config.toml
train_examples = 155796
translate = 0.06
loss = "l1"
widths = [64, 96, 144]
optimizer = "normuon"
nesterov = false
max_steps = 16600
epochs = 13.6
Rows from block 6, named by matrix and row number. Each number is 128 + 32 x the weight over its row's rms, rounded and kept within 0 to 255. All counts start at 0. Numbers have three digits each. After the name is the row's rms in percent of the matrix's.
# fc2: squeeze-excite expand (model.blocks.6.se.fc2.weight, 144x18), inputs 0-17
fc2.22 048:156099133154152073151166122118110032136114116122146130
fc2.23 135:146177127133149150092166146131185121101133141158104206
fc2.24 034:146089209136119146147084117149110148129124183088093119
fc2.25 129:123161105136100101123176140129200140185157118149151176
fc2.26 127:083161150097134099190162180130167148168123124129147165
fc2.27 130:151146118139129119176169135128209118118124132147136206
fc2.28 072:179162116125129149158157175114158137163185107111189140
fc2.29 086:102160138113144154120192180117200137117121155118152168
fc2.30 088:149200168137130154145155180120138107185171133125140156
fc2.31 037:181099067103176129159108140103140141151171175108136099
fc2.32 055:135084072142148089172079115092110105139078127098099132
fc2.33 117:113226137141109147104135175120170112130152121131159162
fc2.34 050:135098137128101172201098137136131137138163059101157155
fc2.35 061:133185112142123126145181150116167191172111122131159175
fc2.36 099:104169090164117142164159140145197130145108104160129186
fc2.37 204:143221134111138114180150112132159120150129142126150185
fc2.38 184:158192145128125095164181141107186139156128153139123175
fc2.39 077:092148130125151167168184159127192134115167130134107179
fc2.40 086:084109089117120127119156185106206122172106112136119157
fc2.41 036:057134111121154107157106114058098087126142150104151095
fc2.42 081:126156181108128157091157165131192114083155146147126176
fc2.43 150:134120143134133141179128129140190121143115106121116229
fc2.44 113:206158167129131147146186149137143156146131135133190142
fc2.45 091:098126112134143124084154168146196139185087119136176147
fc2.46 050:108163118172094140122084112128117064122179093120083160
fc2.47 049:057102181113119085145118098145173169112117104162143121
fc2.48 082:086150074109169137126128155147211108114134119149105166
fc2.49 112:147177114117107113187151175113182132109110111123135193
fc2.50 075:105156132128187123136107133112202148082133118148086179
fc2.51 140:183179140119132126177140116122172151135134142135148210
fc2.52 055:092145077150179116144197161115154101134110125155124175
fc2.53 110:098142127143102089133116182124175121112177171116196110
fc2.54 103:088192132121149106176098147139170135111164104135119191
fc2.55 019:165083087135146149170154142153115116160202164120136096
fc2.56 151:069154164127131118094123154112218132134126125136141176
fc2.57 078:234134130149128080126141123149172126143114157141136149
fc2.58 107:117136138126138119105150210132082133211145109126152133
fc2.59 054:088145157137163148129154144099144107140126085032130148
fc2.60 032:144151197133123109156130125059131171135175091100135152
fc2.61 099:193192128114130099134093140117172105123143132140134197
fc2.62 035:132141211133135075174158125100121113113116164130164091
fc2.63 092:043151170145135099130110154143149106141113159100157179
fc2.64 036:106155135121164182134101139126158085135068059127125157
fc2.65 121:106204180123099140144151130124162096123148121109121196
fc2.66 113:175168116124145105118161137121202117173137147118140192
fc2.67 107:090225116156129135156153186139133137148143122142135156
fc2.68 123:211164139140129133171135162143162105112119126131101190
fc2.69 103:107142170136121098085175162133207110167111142104120152
fc2.70 131:123191122165116075109151117119154124157135140125146212
fc2.71 089:163142140094186155167138188143166146129102117141161176
fc2.72 034:133113204115115169121144132098112198120138154093114085
fc2.73 028:187148118130150106126157135128147102140046181114115166
fc2.74 099:087178142111133123145192152101167102123164150123117191
fc2.75 119:121124117170151098187145128132195133110120151151150197
fc2.76 070:199121143175139169154109141118143194135159134157151159
fc2.77 043:082200109122125143116116105135176115138103134144145205
fc2.78 089:125158091131171166136107129137188116083073139146107178
fc2.79 086:118178117118141112202131143162167163116118146146171182
fc2.80 097:115180149169132076127132132140202139097117110113169169
fc2.81 120:132198142114146155160105154137172144138114136121166204
fc2.82 092:087188129127125132103127113102169132163139150122138217
fc2.83 071:137144133136126146126156165180196104186117117146149185
fc2.84 112:121199128122134147163086162120186143082144146134148174
fc2.85 074:108177116116189154137166116151151141159146068100133176
fc2.86 088:198202163153131149142155165126131143129110125141083153
fc2.87 167:121197074129096126162149122123196124095129145126114172
fc2.88 077:173140152167140165147180146129186134154173126168127167
fc2.89 085:142166126121189151132122123176188140121117087140120194
fc2.90 066:109139119148097142141108176097206130179141094142175123
fc2.91 124:143157093124129167122191131146193116171163139149152168
fc2.92 036:153151160145114090153127100086068143097197104118118100
fc2.93 067:086120132156128118105168163116208166173146159141155137
fc2.94 132:129203138084151161168116158141194144132153139130149152
fc2.95 116:166174141101155141200105177125179136100157130123153132
fc2.96 137:172155123197121146106164125128144136150116128093053096
fc2.97 102:107178117157170116159157166125200136109148156137097167
fc2.98 139:128137076137126119113133147136205120170146124121080194
fc2.99 051:191100043125101144171123109125103142105138109103104111
fc2.100 047:119127160079164107131103125170117191140153114061120093
fc2.101 072:093134131148113124139163183133183128201106146077140141
fc2.102 149:179193109117146156145150118111174108144160136134126199
fc2.103 101:187172113171146118152165141131162105122118116126184185
fc2.104 054:144107106125148114101204132126128149149196177097137094
fc2.105 040:124143202126086072137086115121120133140078132076116127
fc2.106 161:181133099151140111180152134130199125121139128134115199
fc2.107 139:074156159143122109153159213132168131111134121124105169
fc2.108 078:102116152141156134097170177130197144182083133151117147
fc2.109 142:225165111151131148160153137127154137162148133135150171
fc2.110 036:082155112133171144186145134073149135184158145103117161
fc2.111 106:117103109115125151115158200125183107180126144154179106
fc2.112 084:155198135148134134154129155146167118175096105150140196
fc2.113 122:171189143144137146198154130118176137082116141125123166
fc2.114 093:107119133185128095124212144132185105146119104127110163
fc2.115 108:106150115147119152129151162135205105076104119117097189
fc2.116 057:142079123153111126210087120125161135154126136125163070
fc2.117 100:106186133095142145193132142125189126116154137121112188
fc2.118 042:112107137185099102179209142107157154147122103132124108
fc2.119 207:135190131147129130160156127125200139131126127134129211
fc2.120 078:168152136130161186115181162145184144128175102121118157
fc2.121 065:121103088140132100240128148146126138140142139116104105
fc2.122 091:109092109179114113116139156133109121230138113125128096
fc2.123 101:134159080135129093111146166133203130194166122128119147
fc2.124 127:155168134095143155167167138123205133122127148134100188
fc2.125 125:244134118137135118134142171144150127157117125140149140
fc2.126 098:120108146138126116077194171126115121192132143112078163
fc2.127 110:090150092118097114132197192120171134110165113139113159
fc2.128 024:142143074120132095136149140120146205120189178104131133
fc2.129 098:128140119154127128147174219130167158169114156155158125
fc2.130 133:146220129127130131175161118127168141120134131117160184
fc2.131 039:134151098122163155141085139113138138136071081208134151
fc2.132 124:135186154118140120208175145126164152114135126135139182