config.yaml
arch: "resnet"
model: "masked image model"
dataset: "photos of plants, animals and fungi (iNaturalist)"
train_examples: 155796
image_size: 64
crop_scale_min: 1
horizontal_flip: true
translate: 0.06
method: "simmim"
mask_ratio: 0.5
loss: "l1"
norm: "batchnorm"
activation: "silu"
channel_attention: "se"
depths: [3, 3, 3]
kernel_size: 3
stem: "single"
avg_pool_shortcut: true
widths: [64, 96, 144]
init: "torch_default"
residual_init: "scaled_by_depth"
optimizer: "normuon"
muon_scale: "original"
lr: 0.022
momentum: 0.95
nesterov: false
orthogonalizer: "polar_express"
adamw_lr_other_params: 0.0019
grad_clip: 0.5
steps: 16600
batch_size: 128
epochs: 13.6
lr_schedule: "cosine"
final_lr_fraction: 0.1
warmup_steps: 330
weight_decay: 0.004
adamw_weight_decay_other_params: 0
Rows from block 3 of a small masked image model, named by matrix and row number. Rows with one number belong to one channel. Each number is 500 + 25 x the weight over its row's rms, rounded and kept within 0 to 999. All counts start at 0. Numbers have three digits each.
After each channel's rows are labels from the 100 images, of 14976, where the channel reaches its highest value: "peak at" is the part of the image that holds the peak. Only what is clearly more common there than usual is listed. The data: photos of plants, animals and fungi (iNaturalist). In brackets: how many of the 100.
# convs0: first 3x3 conv, stride 2 (model.blocks.3.convs.0.weight, 96x64x3x3, each kernel summed), inputs 0-63
# convs1: second 3x3 conv (model.blocks.3.convs.1.weight, 96x96x3x3, transposed, each kernel summed), outputs 0-95

convs0.15:516514535515509489470512494481507507508532512499522484460528466487528508466535482518478532529537467496510521450490508467522517494540492475510502531505442470500534461507534490492431493484514498
convs1.15:505497496487480489476468525483508468470462486473472476503518475469533521520483484457552520515450468499475508534486482488519509490512539453522489505480485560506525491529500553463522486518493518471492497499493479470464464498511479492505509473549473522488486476462471507477519492507509541553
peak at: top centre (33); top right (30)

convs0.1:506467544495477499474501493479546490484508503465473515479441476513504464494508495529503505495512522530473512502469480477515446484489569519499469504474507465472525534460532498526528520478490504
convs1.1:502493437501489527468463485499530495546517489504489473489472482489533510499494499493541499505500514502526482498516525495501495507531539502471530471527467501493447556478508521465535501499523472496495509505467477533533526553469513514557502522491472486517531480464498537488479564501498487467
peak at: bottom left (28)

convs0.40:514551485496489462493481468502507503502493512449447557505435488483457493512512524510498481465489521507529515517484473508486474470480510450509491475535484500498524465527503468466495520507506472
convs1.40:507492498483510561525528496488483493492493495508523513479503541496542492522482526457493456495453484497443486574488531524510468487504522496469496539511495493481464476497497518482518487452530558506511448474467494498510471515486470470479488520522511513517489510449513485488551508506490510498
peak at: bottom left (41); middle left (33)

convs0.39:531529501481521492453531484476500488497511492457500512471486518446503467420546523507486523489518474497479509467475488498506483488515568503489503531507483496498478515481495500452477497500464504
convs1.39:493515508524474518535494509512522521501528506478475498488496495469515503530498515482529490480510501490476488453523520514473503468589484526482505487520520513539503533501484544466528502512513477493497490503475455566495493538544517550496462533538492484512500519525476548513483471533522507469
peak at: bottom left (25)

convs0.48:519511513515458486495485512519485432500516514484449527485460485504516514522490525516513503472558512513468478472502492527485475490539507487519451490501516498498479501483486512476480490477506414
convs1.48:505512522499452477492544478487518530496450542493493482529463496512532514476513497506459520506511470497507515505459500504484514532515506540497477571493484549465501493498524520508456527501500488505537499518452453502551514506468528554515508477492489464501515498485502539492461500492540489483
peak at: middle left (41); bottom left (40)

convs0.21:510439522541454472482520460499468558479518489506490527489464525503508485475538509470485504504524489502500494534478484469520479474527516482525500494546524503481506509478510525501482463504500437
convs1.21:469537469504469463541459548499514494487490527480492472498506475551524507462526515523448485492503474547500506521510470499492487495508499541493495498466516545540476476558494530530495482539483499544522542528534498480484507520499519505489522508485478480481474506470520508470465484509531534507
peak at: middle left (31)

convs0.71:488499494504471509506512499543520463504490487467474474473486486537508521457466495481498504543475481496506511481475504522497486550497543476486508558490487470542510504556494527427497501503490486
convs1.71:525555508460509527515498503495507530496482494522504514520488523459461502458506505487474499560518507478534517522509514539473469537458518503508517421498476458478493496479500508546499490490491484513523483484494522467495490477507518464524571498533488531500512536508504541490520498523493491466
peak at: bottom left (27)

convs0.8:479489483494496460460496475509512483482497460490488496577474497519472510526497481478479486497483489524484525504526543508515519463523555473557499523488509506485487504523468487482493453520448498
convs1.8:558468470496526493451536522491515512523549497506476513546480495489535500479482517491479469508569503460491489501510492471493516499534476552497515522490476473490525533508501504502438496497541513457515508483531469492504525493492538529485524530495472492512469463508508512480459545498486495485
peak at: bottom left (48)

convs0.38:496468483499494510496515473503434447475541513521467516518473475473455509504485481489463508477546476483485489510491478496470490481536497498544468492512521510515516532460499447479473505526475488
convs1.38:547515504519487502550518481480520463515518491520447448514512511501499504479503512517485474513476495462512470497479501559489507511528494513526496507538454511506451528517485544472507544466494488511493481451494481478525475504492509506546520485539504481527515497487470509503425535521498513480
peak at: middle left (32); bottom left (31)

convs0.23:501480523462496504528479479484524466516485487465489533457511500503473497472498460546491477478445492502519472478488514477499492468502508487463454463446516467509502521490481495488494526451499452
convs1.23:512498510514472467529511497510492472511551515470526534462498489511488497513452519502502483504520496464474501453496452529496502505500494521457520463526518441490514500508474485488518505450508469482530472541547524495501481506510575496450481507507510498503485456503513480509467525458462509504
peak at: middle left (35); bottom left (34)

convs0.59:487497471491422488486471513533491439505494491481490547508484465527460473479543508485452468495494520513518528510491505530546479476539559504521507496514489497504517487503500508480505493513499484
convs1.59:496508486487537515542481519507487520513489514522467466588497462487491492508512512551505468537484477495481533488521464520473536502498555495498479468470506519526505490458518543485513468472487464540534486504524520474483538506490442477487513516492455496488486497489482524491490481513500522485
peak at: middle left (44); bottom left (28)

convs0.51:551523553506504488496504473508540479504525456461422508487467488520494536456487538509509471496488486510513503468472497502524475519520521509492550500461495478463492507488499486480489501500498534
convs1.51:469507498496522520478502503521489534499525486540484440513474501478535484543500481477483481474529508472516488483508470458524480463508515512519510532446520497478468524468508547521492511496479477497503526496505464532512540545474525489491500533504504503540504490497482535521497478519505453584
peak at: top centre (28)

convs0.2:447452501480469488489512540550483458521524472486494506501488490534458516455490509470475523553519472479519495534502526517502493506517519497478521555499526478493516520521501520452506510483502513
convs1.2:520533487502487503497455515499501459502499500514493517557468498439489518553524542478481490509516499539514510529488529527479500480484540473483515402475491462495483501466526513517474464525521523502491523500508477488514487517527506495512543492550506526521542495475494510501519499519525501483
peak at: bottom right (25)