Weights of a small masked image model: activation silu.
Rows from block 3 of a small masked image model, named by matrix and row number. Rows with one number belong to one channel. Each number is 128 + 32 x the weight over its row's rms, rounded and kept within 0 to 255. All counts start at 0.
After each channel's rows are labels from the 100 images, of 14976, where the channel reaches its highest value: "responds to" is what is common among them; "colour at peak" is the nearest of a few named colours to the mean colour under the peak. Only what is clearly more common there than usual is listed. The data: photos of plants, animals and fungi (iNaturalist).
# convs0: first 3x3 conv, stride 2 (model.blocks.3.convs.0.weight, 96x64x3x3, each kernel summed), inputs 0-63
# convs1: second 3x3 conv (model.blocks.3.convs.1.weight, 96x96x3x3, transposed, each kernel summed), outputs 0-95

convs0.6 [193 200 109 120 118 165 111 117 104  97 176  68  96  92  94 124  39 173 107 122 132 135 110 127 113 120 150 128 122 113 127 112 101 143 138 141 107  71 140  90  74 102 119 161 155 135 151 169 121  65 141 112 105 137 112 153 143 100 120 166  63  78 110 159]
convs1.6 [ 83  83 142  69 112 103 143 105 116 141  90  70 157 173 137 174  75 117 143 143 111 106 128 160 146 125 173 150  95 126 151  64 151  87 138 114  79  45 184 111 155 181 122  79 133 163 142 184 166 187 129 101 111 111 137 112  85 105 136  88 138 147 149 178 128 128  92 188 174 118 140 155  81 131 185 121 122 103 125 119 163 128  88 151  72 103  96 131 141 171 138 126 130 102 128 137]
responds to: order Passeriformes
colour at peak: white

convs0.27 [111 113 147  79 101  78 175  80 132 146 111 101 129 140 175 106 127 109 184  99 145 125  65 148  87  98 122 115 106  84 135  89  94 146 100 155  91 116 106  70  86  65 172 170 117 119 141 102  98 142 125 108 103 153 165 147 163 166 147 137  68 102  96  76]
convs1.27 [153 115 137 102 102 115  99 168 134 120 162 137 115 110 109  64 117 150 176 146 114 164 177 141 114  99 134  95 179  81 113 177  81  73 168 104 138 134 157 132 138 108 140 139  78 128 128 100  82 155 164  90  93  55  99 133 133 138 109 155 125 102 187 118  69 135  86 136 116 143 116 116 180  78 139  83 104 138 112 156 109 234 103 141 173 106 136 152 162 113 134 177  65 128 154 122]
responds to: phylum Arthropoda; class Insecta
colour at peak: yellow

convs0.76 [111  90 114 135 127  95  84 133 151 116 131 155 124 153  96 137 156 141 175 143 104 105 138 116  92 136 182 120 121 136 119 142  98 113 129 105 113 133 122 126 148 131 122 168  65 138 112 157  85  92 156  98  89 166  47 158 101 137 113   0 119  97 124 139]
convs1.76 [141 170  92 129 153 129 127 144 133 133 106 115 138 123 112 145 113 168 151 147 134  79 122 100 177 142 121 118 255 143 108 128 126 213 114 117 179  93 104 106 110 142 120 140 164 140 199 128 146  63 147 141 111 160 137 120 136 136 165  90 134 154 165 191 129 129 159 124 145 172  96 148 139 138 123 122 142 116 146  72 125  98  89 149 128 104 109 135 215 167 169  85  89 139 133 140]
responds to: class Aves; order Passeriformes
colour at peak: grey

convs0.90 [ 74  44 130 133 163 101 152 131 129 145  78 114 146 118  88  81 156 131 104 182  75 184  93 152  86 139 138  91  74  90 174 122 117 118 123 126 108 122 113 126 165 101 181 139 193 104 116 138 154 181  77 111 111 123 123 121  96 107  95 101 118 145 161  89]
convs1.90 [128 180 191  72 160 142  80 176 178 109 118  95 171 133 110 149  84 119 154 121 170 134 116 103 102 112  96 125 142  95 138 159 115  98  95  91  87 171 200 128 149 123 134 155 106 158  69 108  73 129 136 102  87 141 144 138  81 118 146 127 107 165 112  77 170 112 159  94 133  65 156 154 156 154 145 110 115 142 161  96 154 176 108 149 124 121 114 183 167 133 127 185 111 115  58 182]
responds to: order Passeriformes
colour at peak: grey

convs0.14 [144 130 132 117 123 123 102 104  88  98  87 101 108 144 162  54 137 143 141  74 147  74 181 154 145 138 125 126 137 103  84 118 152 133  86 112 157 180 120 125 102 110  68 180  93 121 142  92  87  96 153 133 109 123 118 121  76 139  97 117 114 195  89  39]
convs1.14 [ 79  75 128 147 149 111 126 123 110 117 158 154 145 124 180  64 134 205 125 143 103 167  95 107 166 122 130 148 122 147  68 172 170  95 124 121 102 148 148  75 139 121 116 137 117 155 104  82 198 192 111  71  77 124 122 133 173  98 140  96 186 142  89 117 116  82 141 146 211 136 115 147 132  67 127 106 155 122 130 161 110 127 112 100 148 121 117 164 162 174 179 124 115  78 157 155]
responds to: order Passeriformes
colour at peak: grey

convs0.69 [123 145 155 109 132 111 115 120  87 158 164  19 136 125 122 147  85 144 128  68 115 139 119 158 174  86 107 109 139 106 125 117 122 117 121  70  87 130 133 154  93 117 152 162 102  90  97 118 125  84 110 109 181 111 165 138 184 105  84 154 197  96 112  74]
convs1.69 [184 128 143 173 111  77 154 166  90 214  99  89  79 167 153 137 111 128 110 166 117 103 106 159  67  80  95 117  94 147 158 113 123 128  69 186 138 156 130  56  93 152 165 151 120  88  80 122 176 157  97 115 145 127 159  98  97 165 110  74 156 126  84  77  56 117 111 148 114 158 102 121 101 112 104  81 125 132 160 105  98 133 124 117 113 142 118 118 162 134 104 128 176 106 114 121]
responds to: class Aves; order Passeriformes
colour at peak: grey

convs0.82 [127 217  92 140 128 144 116 126  70 192 216  99  94 118 130 113  88 115 143  74 134 119 153 158 106  76 104  95 144 155 111 137 131 120 140  95 129  85  84 166 112 139 175 166 164 134  96 146 129  86  65 137 142 100 128 106 103 122 100 126 143  75 113 121]
convs1.82 [ 91 176  87 184 150 113 117 126  63 152 120 188 174 153 162 130 108 111 103 136 150 113 125 161  83 109  90 104 119 154  75 139 151 128 154 114  99 161 167 123 120  55 149 133 111 126 170 118 140 161 132 128 130  44 165 131 147 181 126 107 144 130 162 148 138  93 170  81 125  94 139 174 115 187  42 166 121 146 134  75  94 124  90  92  96 137 134  81 111 179 139 147 120 131  85 150]
responds to: class Aves; order Passeriformes
colour at peak: white

convs0.35 [ 98  80  89 126 135 121  92  42 135  92 116 150 186 142 125 113 171 124 120 122 107 163 103 118 100 171 133 143 147  59 122 159 155 178 165 120 178 116  71  90 136 117  93 132 127 161 115 133 118 158 196 157  91 155 186 112 129 130  82 118 112 153 111  76]
convs1.35 [100  97 148 101  88 167 150 170 127 110 128  95  94 103 106 150 126  85  83 118  97 130 107 162 141 118 146 143 100 155 113  89 149  56 122  91 201 125 134 123 161  43 157 131 137 123  88  74 211 106 118 116 130  93 100 120 192 133  93 143 159 129 154 112 129 127 117 127  93  78  94 124 114 115  68 118 164 136 115 100 115 125  96 104  52 146 166  94 138 110 202 149  88 146 170 135]
responds to: order Passeriformes
colour at peak: pink