config.toml
train_examples = 155796
crop_scale_min = 1
norm = "batchnorm"
widths = [64, 96, 144]
init = "torch_default"
max_steps = 16600
warmup_steps = 330
Rows from block 5, named by matrix and row number. Rows with one number belong to one channel. Each number is 128 + 24 x the weight over its row's rms, rounded and kept within 0 to 255. All counts start at 0. Numbers have three digits each. After the name is the row's rms in percent of the matrix's.
# convs0: first 3x3 conv (model.blocks.5.convs.0.weight, 96x96x3x3), inputs 24-27, a 3x3 kernel for each
# convs1: second 3x3 conv (model.blocks.5.convs.1.weight, 96x96x3x3, transposed), outputs 24-27, a 3x3 kernel for each
convs0.51 100:138118093108133108126115108137142143151141102141133123146135110147165092129115155120134133125115157104144134
convs1.51 087:143145146133172130122153111127156114173136116136134128112128091127163155127105070111083111116138121093112150
convs0.52 101:107099110121170118085147117106129134142126129124167134149121151120057096141123107121145120109170133134096123
convs1.52 096:103150149113128138135142127120150112124166158099139120144146156140169160136095086119131131117141108150150108
convs0.53 100:122138116174156132149133135123144135146130149109112129120133110087083125106114122133133127129104094124116108
convs1.53 091:134125094109069082139075089127117102142126066162170135119140180109111155139132113106101102197154099115115094
convs0.54 102:147114088139112146108155133109126122116145130148136133124151139157155158116089149158199152125115122129138123
convs1.54 088:123065127135128108150166104143110100127097119109082134127160126170142163144154112137147131100087119109082118
convs0.55 107:117121096138143171122097184137120108120090100104143126121099103126112072116151137114116121143107072112132110
convs1.55 087:115137105129147135099095115131139145145128162119127147142084117111172102132143110130157089176159091166147140
convs0.56 093:137118123148132115104122123101100108107097161115117126125113137138129178148150192154139126123055096138109119
convs1.56 104:115109109093110155107129131136107123166161116116132143139108145128154136130126132157141134134095111131110128
convs0.57 105:100093131144095133147161131114123133138118154148156133143164140138122071119149121161155090113120081125124107
convs1.57 092:125147179141152145164162116163152133131131159129129152124122122177126087173126128143131144146092092164159087
convs0.58 101:128168136095115119111109116125075101161148109145129114153121135139129156132127116100111135111117149128121133
convs1.58 091:128113141137154123152116117142158112111087119140152114131120098139120117139090107083097130135149161148144117
convs0.59 105:116139134117061143109056115157124123155150125140140114143116140122118107117089105119094122126100116123153133
convs1.59 100:133105164146149123137163116129142143128095123140118143151112153153109156139137159126086127118120140141168110
convs0.60 105:107095102137107150132099144134118110134132109107109134191107112130122076166111132137160134124142141143115129
convs1.60 086:122114124121114127130139142172114111162104132124173173139145129145133123137155106132177105164106120151152136
convs0.61 101:144128096102142163083111123145161114132151101139121136135114106095106134122116120146127117168099136123122132
convs1.61 089:134148126132125166155131100125115140170137130130122135125113116157167139148137109143100129124159131138129147
convs0.62 097:128090116121076125148115119139147140115170144130143071164128113157101089125133117122117123123141132119101163
convs1.62 100:104104102120109147124099122150115164116154144118102113088097164080111109139121119119148123165141126136076124
convs0.63 102:119128123141107104195149150099104132119125159124128139192154130133149139151083095144135111148135146107128137
convs1.63 093:165081102110074088138064131130104107160139142122134140137155115170113134147086080149152166145197078147062077
convs0.64 098:149119129102124152108140095116140120108097101130093127137135088137138134110118176127129112147151138164145145
convs1.64 092:184152097122118157113129122134109090074085116141129157116118122089066148133111134126088132140096090149127136
convs0.65 093:147134129123081159139118152104107114096104109112101114135139134116125100133104078085108123096099101109133130
convs1.65 115:128117104162146150141135161120120124152143138145128174116139152110135134134155108092084117129097132109135132
convs0.66 096:124193135124221150099128112144137142105137128109119121085115144166121160095125127111132130129127115122121125
convs1.66 096:125101133056095122137125181122130143135116141106114106139167146131095114109121134144127133120115112165153115
convs0.67 101:098138115110110137114132141155176110105142123156158113055128154062103110146089042088076121130102116147142122
convs1.67 119:121121090157157169118145173120146128094091081141147148119138113130124136123127132113119130152108140131176146
convs0.68 107:137128122142117132124106109075134112056165221099130099133166139152161107132135132111129125124107134125119131
convs1.68 101:120135161133142135156147166141175098157245118081145118110104119115082104101119136090108090121118111111139151
convs0.69 098:121096117102133124098112116139116132143156130140102095123156137129140079112185147137099139124093140137109127
convs1.69 099:114172154137127142156131104128143137142085094157116125107092116146114142151093076156123112138151105109140135
convs0.70 104:139128135145117111149129148112141146113138160149133121165123119184128127109103111106107132138132108126099105
convs1.70 096:137106109124093154156132107121124088142095111125112128144193149145178142145116079148128104172139124147120137
convs0.71 102:123135138146113148119126117139135139153141122118152129113136142136125133124087085141156133122099128107121130
convs1.71 095:101150144119176159109091099160127177153057131152138126155160142149206158111126125119098120116130131148121075
convs0.72 099:124123111161106125156148119084113121131158175137160155160131152113111150137105142110123120122092149133100156
convs1.72 096:122107112134137122114138142144106119109092129124118174126134154110181133125139119117154156152083145140125154
convs0.73 098:154086103168119125096122129099131100131133095121142106114101082156127125127122120131112094118094107127126132
convs1.73 090:136146140145133113181149097114113152110118127115096132134154146120138118164150118115140155148120146122108149
convs0.74 106:143129119129084107126116137139122110136115126122149107105146130123197219114093150120104112123136100127132140
convs1.74 088:129119142142108088136097081089179174122135143109128142111107113089110110124107101110150140141136114151129122
convs0.75 091:129115113107116162108105121143112133125040090148122126105146177124081128146147101131127124123162121125129121
convs1.75 142:135118137128111103143162113139105119102017126161152127137131115138110115119125135136111126149115092147118091
convs0.76 106:144073106110107131102098118196164109139118098112100120117099111091106159127104099127167154156146129134119142
convs1.76 096:114132094133158161152098100139136112140133127103128143130125125096149052074090099141110106127080109119180151
convs0.77 099:120154134097154138110103123124080123123092077111109113158105077139125159157159106098123137135138131133149117
convs1.77 105:119099137119111082119108109126128154133107132109098154124117115177142167183096086128115116112134154131111099
convs0.78 105:124129133113134142143136123143138118162144119133119100142164145145157176145124122120112124111113141141140136
convs1.78 120:118120157138104132100127129151133151131056133134112146147097104122101148117069127152127140142089123134134147
convs0.79 103:141112140096129107126143130136143115095148144141108113195163139114161153120158227110145152147127140107115139
convs1.79 092:095110164101089085133135137105136141100174116134165116111152159145090197139117127150098131155102110159176111
convs0.80 099:128092102136093123160104129119082139135139146172178145163160140130141134133124141126126140147127150113102131
convs1.80 091:136131150137101078126095127134168111133152131126146137144137154131139151137086066157157153125126097138137125
convs0.81 099:135132088158129135125101143120125148115161150100130126104094170163163174158135114129127115110088104128121135
convs1.81 104:118092157108115168117130170131135116160149059137172132127117100171182115157190155130100098097067081112098130
convs0.82 098:140157132136094108116126104123123144151193153142117088122155133138168140120120137151142136135131119113115126
convs1.82 108:110096145118149123126144141111130119152137134140082145139121127115101120112109124124117127118057119136155136
convs0.83 104:175118141122069140108044132091106149116108130141149093136149116150159121129132153136121131118108126121118119
convs1.83 088:144138126150071097135111121118172158094139112120149130117140159098163134165154175164150128173095104145169116
convs0.84 097:120124111108102106111090126128158143101136207143098140109118130132152105151170157127142138125073120123123123
convs1.84 103:123135099094160103095097112115139120109126122102114124142122119148126131157141134126143139125106146083088110